Weights of a small image flow-matching model: arch dit, layers 16.
Rows from block 2 of a small image flow-matching model, named by matrix and row number. Rows with one number belong to one neuron. Each number is 128 + 24 x the weight over its row's rms, rounded and kept within 0 to 255. All counts start at 0.
Before each neuron's rows are labels from the 100 images, of 14976 (inputs lightly noised), where the neuron reaches its highest value: "responds to" is what is common among them. Only what is clearly more common there than usual is listed. The data: photos with spoken descriptions (Open Images, Localized Narratives).
# fc1: MLP up (model.blocks.2.mlp.fc1.weight, 768x192), inputs 96-191
# fc2: MLP down (model.blocks.2.mlp.fc2.weight, 192x768, transposed), outputs 96-191

responds to: text has "lights"
fc1.376 [124 125 103 123 142 130 146 143  90 109 142 142 147 143 104 181 109 128 119 119 155 167 118  72 106  98 140 152 110 126 126 142 119 140 105  79 110 151 124 150 157 128 138 130 117 130 120 112 154 139  84 130 112 134  97 141 102 110 102 124 131  49 118  67 108 145 152  70 127 129 100 147 139 115 118 187 150 123 136 139 101 104 138 103 126 132 126 138 141 128 116 145 184 137 123 125]
fc2.376 [134 134 122 156  88 164 132 130 119 114 135 130 120 131 138 124 156 111 190 123 129 105 153 154 120 113 116 127 137 130 110 108  98 165 115 124 113 125 121 124 129 175 111 129 121 104 119 132 124 131 146 131 115 165 138 122 142 116 128 159 128 114 127  88 132 120 112 137 118 154 133 130 121 121 119  41 117 130 122 126 121 133 124 123 155  13 164  67 104 133  44 136  60 120 128 136]

responds to: text has "sky"; text has "water"
fc1.402 [147 159 147  89 133 167 107 135 139 145 139 110 128 115 119 111 135 106 181 160  69 131 130  80  84 166  84 104 179 129 152 123 155 119  97 156 161  80 132 118 142 121 119  79 115 135 104 116 116  95 156  85 134 139 145 133 115 138 128 122 138 175 118  99 107 122 138 110 183 102 114 166 141 149 166 114 145 186 135 130 131 106 125 116 113 140 126 126 125 119 113 118  94 124 106 151]
fc2.402 [ 97 133 115 143 117 189 130 122 125 135 115 139 137 130  76 131  76 109  98 136 117 145  93  97 108 132 122 114 128 133 154 113 122 138 157 140 123 103 119 113 126  83 137 125 122 118 111 146 129 123 123 136 150 113  78 181 120 120 123  45 117 136 129 118 109 207 139 145 152 118 138 124 162 113 129 105 120 137 116 140 140 140 125 130 126 119 162  84 133 123 203  94 205 109 169 116]

responds to: text has "plants"; text has "grass"
fc1.387 [114 132 108 136  84 131 108 158 165 108 123 121 125  71 123 109 145 122 129  94 126 139  70 173 105 149 132 139 121 156 121 119  97 110 107 127 141 111 109 120 121 148 132 115 103  84 173 130 140  97 131 129 126 155 115 158 130 103 117 122 135  82  98 139 106 148 185 136 140 119 137 103  67 101 108 112 115 135 130 126 110 118 134 140 105 107 154 127 125 147 104 123 148 131 145 150]
fc2.387 [131 111 114 108 141 131 176 109 150 132 103 146  85 116 112 115 113 148 132  96 152 103 131 140 111 149  96 104 139 137 149 110 112 150 117  83  93 127 154 162 146 124 114 104 153 119 120 118 138 154 112 121 127 121 112 123 197 124 107 140  78 153 124 171 104 114 112 135 121 136 109 133 131 104 133 126 125 105 126 138 149 118  99 185 144 118 132  95 171 115 111 120 130 103 154 125]

responds to: text has "text"
fc1.354 [ 85 117 123 133 152 124 138 123 129  90 133 117 137 124 134 139 125 133  98 109 101 140  99 104 132 140 137 128 144 134  67 129 121 129 123 153 125 117 156 143 130 132 168 180 121 129 125 132 119 129 130 124  33 162 104 129 101 141 135 133 130 171  99 119 141 101 186 124 143 215 106 104 122 128 143 137 129 115 172 120 100 129 141  89 120  88 126 104 136 139  91 225 100 153 168 129]
fc2.354 [128 103 129 115 117 131 119 135 139 144 129 148 113 142 138 126 129 135 162 131 133 148 100 137 141 126 130 138 115 134 141  76  96 117 125 130 123 138 110 101 127 123 163 167 134  86 128 134 113 138 181 134 107 134 122 205 102 137 127  93 122 107 120  94 141 104 117 165 153 195 148 133 124  92 100 167 109 125 134 120 127 120 130 111 107 107 123 185 126 135 132 121 157 137 112 127]

responds to: text has "plants"
fc1.460 [147  94 135 134 165 133 152  96 125 126  96 178 119  98 143 151 130 130 118 148 146 148 111 117 145 113 168 153 122 111 159 127  91 126 112  89  14 128 125 174 136 117 184 103 140  94 149 141 109 107 149 203 132 140 136 126 114 125  89 137 121 119 132 116 142 111 166 108 122 147 107 139 158 122 140 157 112  72  99 124 133 135 105 119 138 105 116 121 124 128 104 129 155 147  92 125]
fc2.460 [ 85 123 136 107 101  74 133 131 123 161 121 124 126 141 113 119 151 146 152 127  99 118 152 160 157 133 117 148 131 131 132 128 194 104 142 134 129 130  76 173 124 162 159 130 117 131 129 129 164 114  77 140 155 162 115 101 126 127 121 197 123 131 119 136 156 111 133 136 118 143 133 101 162 140 122 115 144 141 122 114 119 111 138 133 132 121  71 169 149 130 148 118  74 116 110 105]

responds to: text has "sky"
fc1.273 [155 206 146 101 138 128 146 104 108 126 144 127  91 100 124 120 119  98 164 139  79 125 131 111 123 118  71 112 128 114 150 111 141 124 120 127 155 107 102 135 152 117 170 101 111 162 110 141 110 118 141 109 137 118 168 108 113 139  68 124 127 232 128 117 132 118 145 114 154 128 116 165 176 141 121 109 161 156 132 128  84 111 109 124 122 110 135 122 130 125 161 140 104 131 100 125]
fc2.273 [ 26 118 108 168  68 136 139 142 133  79 128 121 107 132 144 122 117 127 106 138 119 165 117 111 113 133 117 112 129 130 147 143 115 136 125 120 153 145 169 113 126 121 138  91 143 127 123 132 136 107 128 128 120  68  93 146 138 149 130  66 135 129 124 136 133 136 111  78 116 143 135 132 172  92 132 135 134 112 116 147 140 127 135 127 122  87 120  85 108 126  76 105 198 136 139 128]

responds to: text has "white"
fc1.588 [136 156 135 135 129 149 131 132 146 153 118 149 134 134 159 133 140 129 115 126 147 140 106  72 130 163  77 141 134 135 104 131 104 135 107 131  38 102 150 116  97 135 109 140 129 147 125 120 133 113  96 132 123 149 127 130 150 133 124 137 124  83  74 144 116 124  92 123 133 139 145  91  87 102 164 122 143  17 129 105 152 138 101 150  76  94 108 118 119 155 125 124 139 143 131 128]
fc2.588 [111 119 135  49 104  93 125 111 130 107 125 123 148 130 132 133 125 128 140 131 131 121 118 110 160 125 127 110 137 123 155 124 205 111  95 127 133 117  51 145 128 161 148 159 138 125 135 134 134 129 163 108 155 100 135 154 129 150 129 161 114 114 134 142 146 106 101 117 110 134 116 124 111  84 138 128 128 133 134 131 121 129 120 133 122  44 168 143 144 128 121 189 119 132 130 123]

responds to: text has "blue"
fc1.564 [182 178 126 113 125 112 142  92 111  97 108 154 138 102 123 106 119  98 145 133 125 107 132 117 120 126  87 146 111 153 161 105 129 124 140 127 148 130  98 157 149 126 173 112 106 178 107 122 122 108 152 151 166 130 134 101 117 140  53 128 133 177 174 145 125 119 152 140 107  99 125 142 147 138 132 147 135 125 136 127 108 125 140 115 168 121 132 127 127  90 170 136 120 126 143  99]
fc2.564 [ 18 130 126 123 119  70 136 138 139  96 128 151 135 122 119 123 145 148 119 145 130 181 141 142 144 143 111 122 123 135 131 131  89 122 142 118 131 123 135 156 136 145 152 118 138  79 121 125 124 126 150 112 103 141 117  64 142 115 145  88 138 147 121 138 166  57 132 120 123 143 134 147 157 105 120 110 127 112 143 118 117 114 131 143  83 115 121 139 111 117 123 134 156 144  96  93]

responds to: text has "wall"
fc1.479 [102 127 141 181 223 125 119 137 125 144 147 122 123 148 116 143 107 114 132 151 107  96 154 164 151 130 116  71 115  98 131 126 130 137 134 121 143 130 141  65 140 131 128  79 141 130 105 125 103 140 129 122 102  85  86 124  87 134 119 126 118 143 153 121 155  96 184 132 122 128 132 126 125 111 152 108 130 143 129 127 188 135  91 144 133 161  87 119 129 133 153 134  97 150 160 147]
fc2.479 [116 143  99 144  97 145  75 108 131 152 130 128 145 168 150 128  90 103 134 151 111 181 104 140 155  81 138 121 135 160 133 111 131  93 110 139 114 173 120  89 178 145 111 102 134 116 180 160 151 171 125 117 146 108 143 128 128 126 117 122 175 133 152 129 133 114 116 107 117 123 122 119 114 135 126 141 162 115 108 101 151  82  94 119 128 148 151 165  61 146 135 116 109 154 129 176]

responds to: text has "lights"
fc1.532 [129 105 116 118  98 158 105 140 144 101 147 115 158 131 143 137 118 137 127  97 154 129 103 106 114 140 122 152 106 116 139 141 148 128 120 103 231 144 108 161 112 151  72 145 149 137 148 124 114 156 139 108 140 126 118 111 105 120 110 134 128  37 225 141 124 137 119 125 128  84 130 147  69 129 100 163 150 152 129 130 167 130 130 110 143 135  97 130 120 102 125 117 165 121 137 143]
fc2.532 [ 84 119 126 188 136 200 127 131 118 139 129 113 147 111 137 124 129  98 140 112 125  86 141 158 129 124 133 126 129 123 131 111  63 103 105 133 115 164 147 154 130 151  91 182 132 135 125 123  94 114 107 140 129 162 152  64 148  63 129 124 138 114 123 105 139 150 112 126 135 126 127 125  94 153 116  67 133 143 120 129 113 109 137 134 129 124 115 163 132 124 157 176  93 122 133 101]

responds to: text has "white"
fc1.165 [145 128 126 109 121 152  91 160 143 145 125  94 126 123 118 124 148 143 144 161  96 121 117 145  86 152 122 108 196 135 142 147 160 134 121 164 127  89 135 150 154 125 100 102  86 161  75 124 132  93 186 114 147 126 116 130 125 136 133 125 124 160 115  59 137 146 125 118 180 117 133 128 130 150 178 121 135 134 126 138 105 113 133 132 114 126 166 143 123 134 110 124  87 118 138 115]
fc2.165 [113 119 126 114 138 200 131 132 130 124 139 148 124 130 113 127 114 141 110 131 138 174 101  95 140 116 119 120 119 125 164  98  56 120 148 141 126 130 128 124 128 152 151 121 130  92 122 124 126 139 175 155  81 107  79 173 122 150 130 130 129 117 115  63 118 161 141 151 182 126 114 121 140 113 113 151 128 120 123 129 135 130 137 138 121 129 188  83  81 127 138 141 129 130 148 123]

responds to: text has "wall"
fc1.642 [ 87 146 154 150 138 167 122 130 134 137 134 149 127 117 144 104 129 125 104  89 188  56 139 120  73 135 128  99 137 152 146 152  80 142 121 132 137  85 115 200 135 161  72 108 150 133 116 107  96 142 118 149  92 113 182 169 151 132 106 108 126  92 130 113 134 127 100 122 127 132 125 138 167  99  93 109 132 134 103 121 111 148 146 195 117 127 136 138 137 148 129 173 106  98 164  96]
fc2.642 [174 114 157 131 124 145  98 134 101 132 123  86 127 147 147 122 118 140 165  70 110 180  99 121 182 143 123 178 128 109  97 128 111 122 160 122  79  72 123 155 131 115 122 143 111 121  86 189 103 120 132 126 169 121 136 126  67 117 135 133 110 115  95 124 124 130 107 129 146 121 125 130 114  89 170 127 158  93 130 142 140 158  75 105 105 144 144 136 143  99 130  83 124  80 130 128]

responds to: text has "grass"
fc1.670 [151 120 127 143 112 149  93 151 135 133  86 130  84 113 171 149 139 139 134  92 120 142 151 161 100 127 118 106 129 110 110 121 124 173 113 118 131 144 122  58 145 155 141 139 129 144 112 130 150 138 125 126 152 120  91  94 120 131  96 146 123 110 125 131 142 130 152 120 139 115 152 109  83 154 158 133 152 123 140 125 103 106 113 134  98  67 124 114 126 103 129 128 147 124 152 114]
fc2.670 [131  92 117 102 131 114 179 154 116 118 144 137  77 175 110 114 101 122 137 147 104 117 142 140  95 112  96 164 113 130 129 185 118 162 106 151 109 145 116  94 124 127 143 122 158 114  59 154 152 154 123 131 113 128 117 107 151 128 173 131  95 115 158 156 151 123 181 154 130 123  59 135 133 129 125 124 120  96 113 126 111 154 142 139 135 119 111  93 160 139 127 132 117 146 119 100]

responds to: text has "table"
fc1.703 [139 130 105  86 127  69 126 116  69 109 137 118 152 134  48  87 128 123 130 149 110 118 163 109 128 151 133 112 114 122 148 135 125 103 134 136 138 134 142 175 139 108 130 140 160  94  93 150 111 145 128 152 156 116 119 126  99 133 154 132 119 128 176 100  97  96 114 116 138 134 131 159 156  53 171 105 146 134  94 131 116 128 113 120 155 148  88 116 124 108  91 165  89 150  69 119]
fc2.703 [119 130  85 143 109 123  89 147 117 141 113 154 149 123 120 155 143 113 148 159 153 205 108 134 124 143 165 105 138  84  95  97 145 102 121  61 144 124 135 123 142 118 126 130 138 126 175 121 145 136 139 121 150 134 131 139  79 143 162 113 163 109 127 151 102 125 152 131 109 126 108  77 121 133 100 128 201  86 106 134 159 114 141 157 103 131 131 134  90 160 143 160 132 130 139 160]

responds to: text has "white"
fc1.41 [ 95 127 147 108 112 131 162 120 123 152 177 128  97 148 104 152 128 145 164 114 141  80 133 137 135 141 138 149 107 177 109 131 112 136 122 120 150 100  92 166 132 127 123 161  85 133 133 140 108  96 113 141 130 101 119  67 132 129 166 137 163 149 126 150 150  90  99 121 142 139 139  78 122 120  92 136 146 139 139 122 148  96  80 147 142 130 144 108 106 147 109 189 116 158 107 148]
fc2.41 [132 110  89 152 131 150 125 125 115 125 129 147 128 114 149 122 119  96 109 118 126 162 160 124 165  93 152 105 152 103 126 125 110 116 141 162  70 106 165 138 176 148 130 168 153 136 156 211  85 138 124 121 139 126 122  85 124 117 115 125  73 109 114 143 112 124 131 126 108 142 132  97 121 129 138 126 131 124 152 140 139 149 140 128 112 146  98  95 136 145 151 124 144 112  90 159]

responds to: text has "plants"
fc1.627 [159 141 145 128  99 141 128 152 180 134 124 120 128 125 176 107 157 133 138 106 133 157  84 126 101 111 140 124 135 134 147 129  93 125 112 143 132 155  97 193 134 144 125 176  77 159 159 124 125 145 119 124 103  92 159 127 150 112 146 127 125 108 118 144 102 176 120 128 143  60 156  99  60 131 120 147 152 147 119 128 131 146 157 115 116 122 138 163 133 146 117 127 160 132 118 111]
fc2.627 [115 123 127 108 156 131 135 107 130 134 178 134 124 157 125 135 203 162 153 132 129  51 131 128 118 161 100 139 134 139 104  87 106 143 106 148 106 101 137 183 118 125 126 140 154 140  97 153 129 122 121 137 126 121 122 133 181  97 143 118 105 127 160 182 121 116 114 162 105 124 138 132 136  95 124 124 119 116 122 141 146 180 158 126 138 120 140 101 170  79 121 107 120 119 153  70]

responds to: text has "lights"
fc1.686 [121 146 140 129 123 119  99 138 106 132 127 158 135 111 145 113 125 135 132 151 126 160 127 106 100 128 141 145 134 136 114 137 135 154 134  96 137 170 150 133 153 143 129  75 101 144  78 132 155 119 183 115 167 135 117 155 120 113  95 111 132 162 113  45 125 146 128 113 103 125 117 156 125 131 113 173 140 154 122 124  89 122 135 131 170 107 153 157 129 117 145 125 114 132 109 110]
fc2.686 [133 122 130 140 125 239 133 129 130 134 137 115 121 126 146 128 139 103 148 123 138 137 124 129 109 117 119 126 125 130 135 118  44 148  75 145 128 130 110 103 125 203 128 115 134 115 128 123 150 135 218 146  36 110  80 153 128 124 120 171 125 161 122  72 118 119 125 124 118 122 135 122 137 134 123 114 128 125 124 125 135 122 147 135 134  95 185 104  94 129 127 133 145 116 130 123]

responds to: text has "grass"
fc1.749 [ 89 158 148 171 125 161  90 147 165 127  99 148 189 109 167 129 131 130 127 108  90 101 134 160  97 160 121 105 119 100 136 149 105 155 118 167 133 134 117 151 174 139 133 126  79 192 124 108 143 122 113 141 126 108 164 143 146 111  85 144 131  84 143 147 139 151 140 133 150 109 161 105 126  63 127 178 148 130 107 132 149 149 171 140 104  87 169 156 101 164 129 124 158  98 170 123]
fc2.749 [171 101  76 113 139 135 105 109 103 136 160  86 152 160 142  88 123 120 117 135 124  81 135 138 158 148  78 115 135 126 102 128  91 129 125 145 105 148 124 130 137 130 130 123 172 118  90 119 135 147 106 153 127 110 130  99 181 106 128 134  62 128 119 124 143 119  94 111 130 132 159 148 124  98 168 113 152 116 131  88 153 138  92 109 130 136 126  90 170 134 130  95 135 107 130 107]

responds to: text has "white"
fc1.231 [125 134 126 122 136 132  93 147 118 129 129 110 142 107 146 114 124 125 145 158  83 106  99 127  89 147 126 148 169 104 133 142 147 129 111 147 199 104 154 144 161 128 149 119  96 173 123 107 142 112 147 157 151 126 125 135 125 125 140 115 131 168 131  94 135 122 122  76 155 134 106 161 132 101 158 153 146 160 133 102 134 135 121 119  93  94 100 155 121 130 129 109 112 134 106 139]
fc2.231 [115 132 134 109 138 194 135 136 137 129 133 141 140 126 101 121 110  96 102 132 145 120 144 101 128 122 123 124 116 131 126 134  55 154  97 145 120 124 115 133 125 102 102 100 140 118 132 123 110 129 191 143  66  89 112 154 127 147 138 141 131 143 123  76 173  53 137 209 185 121 126 134 133 123 103 111 120 116 136 127 132 123 128 134 132  97 169 141 103 133 153 101 179 146 166 126]

responds to: text has "table"
fc1.533 [ 99  90 134 133 106 146 134 128 136 132  91 174 134 127 139 149 127 138 139 128 151 135 130 163 135 126 170 164 121  92 127 168 107 122 119  83  31 139 157 137 143 119  81 141 146 113 148 128  95 123 134 173 155 126 170 127 101 129 108 140 123  72 119  99 148 126 113 116 116 137 102 136  98 131 137 141 112  83 101 138 161 149 105 142 107  99 120 117 121 116 113 119 135 133 169 147]
fc2.533 [ 98 127 141 128 130 102 126 129 125 168 124 122 139 130 167 133 146 130 149 132 120 142 151 156 153 132 132 131 132 131 125 126 184 137 154 123 136 136  84 177 126 116 102 150 117 187 138 125 171 128  92 146 168 165 119  95 134  66 129 165 122 139 133 149 128 130 140 175 130 134 129 123 116 120 115  95 138 128 127 123 124 127 135 127 131 131 104 216 140 123 160 150  65 113  92 109]

responds to: text has "dark"
fc1.163 [152 152 129 108 144 118 139 134 130 114 111 167 128  96 114 136 122 120 107 138 129 130 141  94 201 106 125 126  54 155 118 139 100 132 135 100  76 153  90 119 129 116 155 135 127 128 128 117 114 171 120 169 125 135 153 148 142 122  60 129 134 116 141 163  94 132 133 119  84 149 117 154 127 135  82 115 131  66 121 121 154 130 135 142 197 152 116 144 128 110 155 124 132 132 192 120]
fc2.163 [102 136 134 114 127 107 129 140 128 148 122 135 119 122  92 118  97 162 158 123 121 181 125 108 136 122 121 125 121 118 164 102 143 115 148 125 124 156 125 136 131 161 165 156 114  75 118 137 124 126 138 115 176 125 112 126 118 107 131 195 128 112 131 142 179  98 163 125 102 146 138 119 134 110 144 241 116 130 114 126 156 124 122 120 122  75 159  86 139 119 122 107  93 128  37  99]

responds to: text has "white"
fc1.171 [147 110 112 108 152 135 116 143  90 125 100  79 123 119  92 124 141 167 140 131 125 111 108 152  92 105 194 124 187 126 122 169 128 144 101 141 110 126 173 153 139 126 119  99  81 161 100 133 139 100 170 126 131 117  95 142  89 131 114 138 138 127 124 103 151 136 126 117 168 144 131 122 111 125 142 130 137 112 125 142  96 129 132 110  81 135 175 147 133 164 105 103 103 115 147 122]
fc2.171 [104 117 135 123 137 188 129 130 141  90 135 140 111 124 151 121 120 140 124 126 134 149 104 141 144 120 133 134 122 134 151 102  83  85 162 133 123 134 136 126 133 149 150 124 138 110 126 122 123 132 135 135  67 112 129 155 129 153 124 148 127  81 120  93 121 163 145 100 195 132 112 124 141 117 127 160 128 120 128 134 131 128 146 142 110 142 184  85  53 130 102 147  63 117 141 133]

responds to: text has "dark"
fc1.389 [143 162 132 122 196 125 123 119 138 112 132 171 125 109 106 137 114 127 146 127 117 113 143 159 186 123  94  97  75 161 112 141 104 126 123 110 115 160 100 140 129 128 153 115 108 134  98 129 134 132 127 135 144 152 142 113 164 113  86 131 132 148 128 134 120 152 148 120 101 126 110 155 162 123 101 125 112  95 121 123 117 130 147 152 238 125 122 136 131 113 167 121 110 119 141 106]
fc2.389 [ 97 126 127 137 122 119 131 115 132 157 120 116 132 120 110 125 115 144 136 148 138 145 104 183 140 132 141 117 118 123 163 115 114  92 159 138 126 131  98 137 126 118 132 134  98  80 124 135 119 139 133 100 168 138 130 112 120  84 133 132 131  79 119 133 201  83 136 105  91 130 121 138 165 126 152 217 114 152 124 130 134 128 132 125 131  86 192 128 148 134 159 133 143 155  73 113]

responds to: text has "grass"
fc1.605 [151 111  94  92  93 113  96 113 126 126 111 115 175  88 132 107 124 100 138 117 106 153 132 166 161 169 116 131 120 118 140 122 140 118 114 143 132 170 156  92 143 136 129 114 145 109 147 125 177 143 135 138 154 100 107 138 137 112 160 166 119 110 115 147 118 105 107 110 134 130 107 177 121 160 161 133 120 131 162 146 135 151 110  43 129 117 102 125 119 105 119 118 150 132 133 143]
fc2.605 [124 133  90 127 119 120  89 134  97 133 109 118 130 161 111 104 152 102 132 153 135 134 134 144  83 139 127 150 130 101 118 125 147 124 116 120 133 151 125 112 130 127 124 108 161 122 195  77 152 157 113 185 109 121 138 122  94 119 109 112 150 133 144 158 114 138 187 135  94 131 134 101 121 160 117 114 185  99 120 138 134 100 141 186 123 127 118 117 125 123 123 167 123 104 128 151]

responds to: text has "dark"
fc1.26 [134 174 150 140 166 135 111 105 173 121 152 195 111 100 105 136 111 122 121 125  93 100 134 144 166 122  47 115 101 165  97 121 135 140 126  87  88 178  84 116 133 128 153 118 116 127 113 137 149 119 137 137 152 147 156 121 113 105 105 117 148 160 149 127 122 143 109 130  85 132 116 163 137 123 131 127 124 109 123 115 128 139 145 153 230 158 154 153 129 130 154 122  97 123 148  99]
fc2.26 [ 90 111 129 151 123 123 129 118 124 144 124 118 130 122 114 126 133 154 133 139 133 143 101 165 121 134 154 118 136 118 178 128 131  90 176 134 132 110  95 143 133  92 112 121 106 109 132 135 115 141 111  96 154 103 126 119 128  91 126 106 133  78 125 148 181 100 152  72  90 137 118 137 142 142 146 174 119 139 127 126 122 137 121 125 145 121 182 106 163 134 180 130 129 132  75 134]

responds to: text has "grass"
fc1.296 [113 115 134 138  68  88 140 169 117  91 122 148  80 107 149 125 138 138  88 153 112 143 116 102 126 127 142 162 122 119 145 121  98 123 120 140 118 165 140  91 126 135 140 158 152 135  89 154 120 121 134 100 126 141  98 116 158 138 122 134 131 120 141 141 103 125 153 126 126 186 116 139  50 111 157 172 118 115 145 136  93 130 143  90 138 114 169 110 133  93 164 120 124 141 158 148]
fc2.296 [123 120 124 118 169  47 144 127 128 177 146 118 113 120 184 122 157 118 178 138 109 145 135  90 114 125 122 107 130 130 138 111 165 108 111 138 101 108 113 110 122 111 100 149 145 149 133 116 184 140 100 148 157 119 162 102 126 115 125 118 152 130 116 119 127  76  81 161 140 125 127 130  62 131 146 105 137 133 113 115 133 125 128 132 126 161 120 135 120 129 115  78 102 141 117 101]

responds to: text has "white"
fc1.135 [105 124 137 119 146 128 126 137 118 120 130  86 143 122 120 111 127 118 162 119 127 138 101  83  71 141 172 116 203 114 154 112 154 120 138 164 155  93 156 111 141 128 118  98 104 139 126 109 117 109 138 108 158 128 114 129 110 122 138 112 144 143 108 125 124 122 144 112 173 116 101 142 116 125 171 137 132 155 139 116 139 127 150 109  28  94 113 127 122 120 102 117 135 122  69 145]
fc2.135 [141 139 133 111 124 162 124 131 125 153 114 144 134 118  80 128  80  88 129 132 123 124  90 134 137 115 135 122 111 132 124 108 114 167 164 144 130 133 115 132 126 102 109 138 126 138 128 137  98 135 152 165 118  93 125 211 122 121 146  81 136 144 125 116 181 122 169 152 169 116 138 146 151  80 109 135 124 130 127 136 144 122 126 129 120  87 175 115 100 125 198  96 165 140 193 100]

responds to: text has "sky"
fc1.623 [133 135 150 125 145 113 150 115 119 106 117 165  90 116 138 101 123 115 111 141  95 131 121 116 162 107 102 110  93 141 124 106  72 124 149 104  77 110 120 136 130 122 162 120 134 135 111 171 121 121 151 115 113 172 150 147 165 133  58 121 129 178 129 160 146 143 152 136 114 179 107 138 127 140 115 127 110  65 113 127 112 132 134 124 167 101 117 118 117  93 172 166  95 147 187 120]
fc2.623 [126 130 139 113 122  68 128 135 138 137 120 131 128 129 110 121 129 150 134 142 142 156 144 146 160 110 132 118 118 118 119 134 136 151 119 129 117 105 115 144 138 155 159  91 131 120 122 133 141 134 121 126 192 125 135 135 140 106 137 123 133 132 124 127 171  68 116 149 104 145 118 146 133  94 145 167 123 139 129 124 150 130 120 137 129  52 172 152 157 129  54 168 119 119  81 115]

responds to: text has "wall"
fc1.388 [164 142 165 107 153 118 116 133 131 106 123 116 129 128 116 112 130  70 134 102 157  86 124 132  87 118 126  88 112 123 148 148  98 134 129 141 140 153 142 181 166 161  81 132 179 159  98  82 131 122 128 175 118 110 141 139 138 174 131  94 151 149 141  98 161 149  83 110 122  90 128 125 167 134 139  77 121 141 121 104 123 114 181 171 140 130 115 127 126 126 103 179  78 135 123 116]
fc2.388 [146 116 128 140 123 144 100 132  90 124 152 171 138 124 124 102 143 135 173  65 116 171 119 126 169 128 150 116 104 157 121 159 130 120 134 161 130  97 112 133 104  98 129 161 109 122 174 150 123  96 152 113 151 120 140 132  84 117 160 126 126 119 139 108 177 127 144 127 102 108 111  81 133 108 143 130 150 138  90 177 135 141 130  97 107 134 136 125  83 149 138  97 132  60 128 130]

responds to: text has "white"
fc1.96 [147 149 132 125 123 141 129 103 154 130 128 147 112 134 163 156 140 130 109 156 159 128 114  75 146 157  99 127 127 118 109 124 106 133 105 125  57 104 170 137 106 130 118 140 136 112 126 128 129 113 105 135 125 163 137 138 159 142 138 138 120  85  72 139 125 130  91 111 135 128 152  95 119 108 162 128 143  26 122 109 134 138  87 134  83  99 105 126 124 140 111 140 124 124 115 124]
fc2.96 [120 121 137  71 110  97 128 111 125 128 123 123 141 124 128 129 116 125 146 132 128 133 124 110 152 124 132 112 133 121 150 127 198 105  94 132 127 126  65 142 127 165 142 157 133 140 139 137 161 127 145 108 167 108 150 162 124 150 122 182 119 113 128 143 157 108  95 116 102 130 116 114 139 102 146 135 129 136 131 131 120 125 126 136 131  31 171 143 141 128 132 182 122 133 142 132]

responds to: text has "plants"; text has "grass"
fc1.692 [116 128 134 132 117 119 119 162 116 140 119 132 140 110 163 139 129 111 109 114  90 126 109 164 113 133 143 140 124 155 127 164 111 131 189 138 113 145 122 128  73 111 121 141 152 117 120 161 123 124 121 108  93 166 112 146 144 110  58 110 133 126 138 122 141 112 125 115 106 205 114 153  27 105 132 104 108 121 117 132 150 127 142 115 147 130 156 123 130 130 113 137 115 108  99 149]
fc2.692 [143 141 119 113 153 118 132 142 139 140 132 125 129 135 166 121 160 151 135 137 122 119 151 158 129 112 130 121 135 124 138 131 147 129 190 118 122 103 113 123 125  98 134 185 125 152 133 110 106 149 154 113 195 105 159 175 141 105 136  92 131 103 109 148 115  97  83 140 125 143 113 149  77  64 140 130 133 130 135 129 141 139 124 131 142 188 131  85 119 121 172  29 132 134 148 111]

responds to: text has "front"
fc1.537 [156 119 148 168 138 142 138 170 158 136 118 165  99 118 122 158 123 140 105 142 152 151 115  71 142 139  88 137 140 146 139  84  95 143  93 111  76  85 139 156 143 140 119 124 152 117 149 121 117 112 128 204 104 100 133 134  93 166 127 145 115 128 142 139 132  84 120 119 112 161 123 132 144 129 134 131 124  64 100  97  99 156 106 178  99 130  99 126 128 203 108 118 142 124 113 129]
fc2.537 [103 122 125  50 106  71 137 128 130 129 131 127 117 141  79 123 133 181 137 123 114 106 136 108 132 136 125 140 126 114 145 106 158 145 119 117 131 137 124 139 129 159 114 128 116  87 121 136 181 121 112 130 139  95 160  79 132 207 122 226 108 120 114 142 115 117 147 137 110 154 122 116 162 125 143 144 142 135 121 129 130 124 136 149 109 109 113 116 148 120 143 172  95 123 132 122]

responds to: text has "text"
fc1.674 [174 129 114 108 127 143 120 178 113 117 117  77 106  98 101 134 124 128 171 192 140 114 141 134 118 153 186 131 126 129 106 147 151 134 161 136 172 183 141 112 134 115  69 105 133 140 110 101 101 145 112 108 163 146 119 111 101 143  82 118 126 110  89 141  79 120 109 132 164 140 136  99 140 168 133  96 130 135 114 145 157 120 116 161 109 139 127 128 141 114 118 133 126 119  48 174]
fc2.674 [ 72 120 132 137 119 161 120 122 124 151 117 113 146 147 147 131 149  92 136 152 132 179  73 148 125 129 144 116 117 117 142  99 154  98 176 112 120 102  97 138 125 111 119 129 111 145 124 141 156 146 131 108 125 137 120 103 112 147 126  61 128 143 143 155  52 173 146  95 129 123 121 137 125 140 138 166 137 134 133 129 150 147 110 128 161 171 154  85 141 107 170 141 135 129 154 103]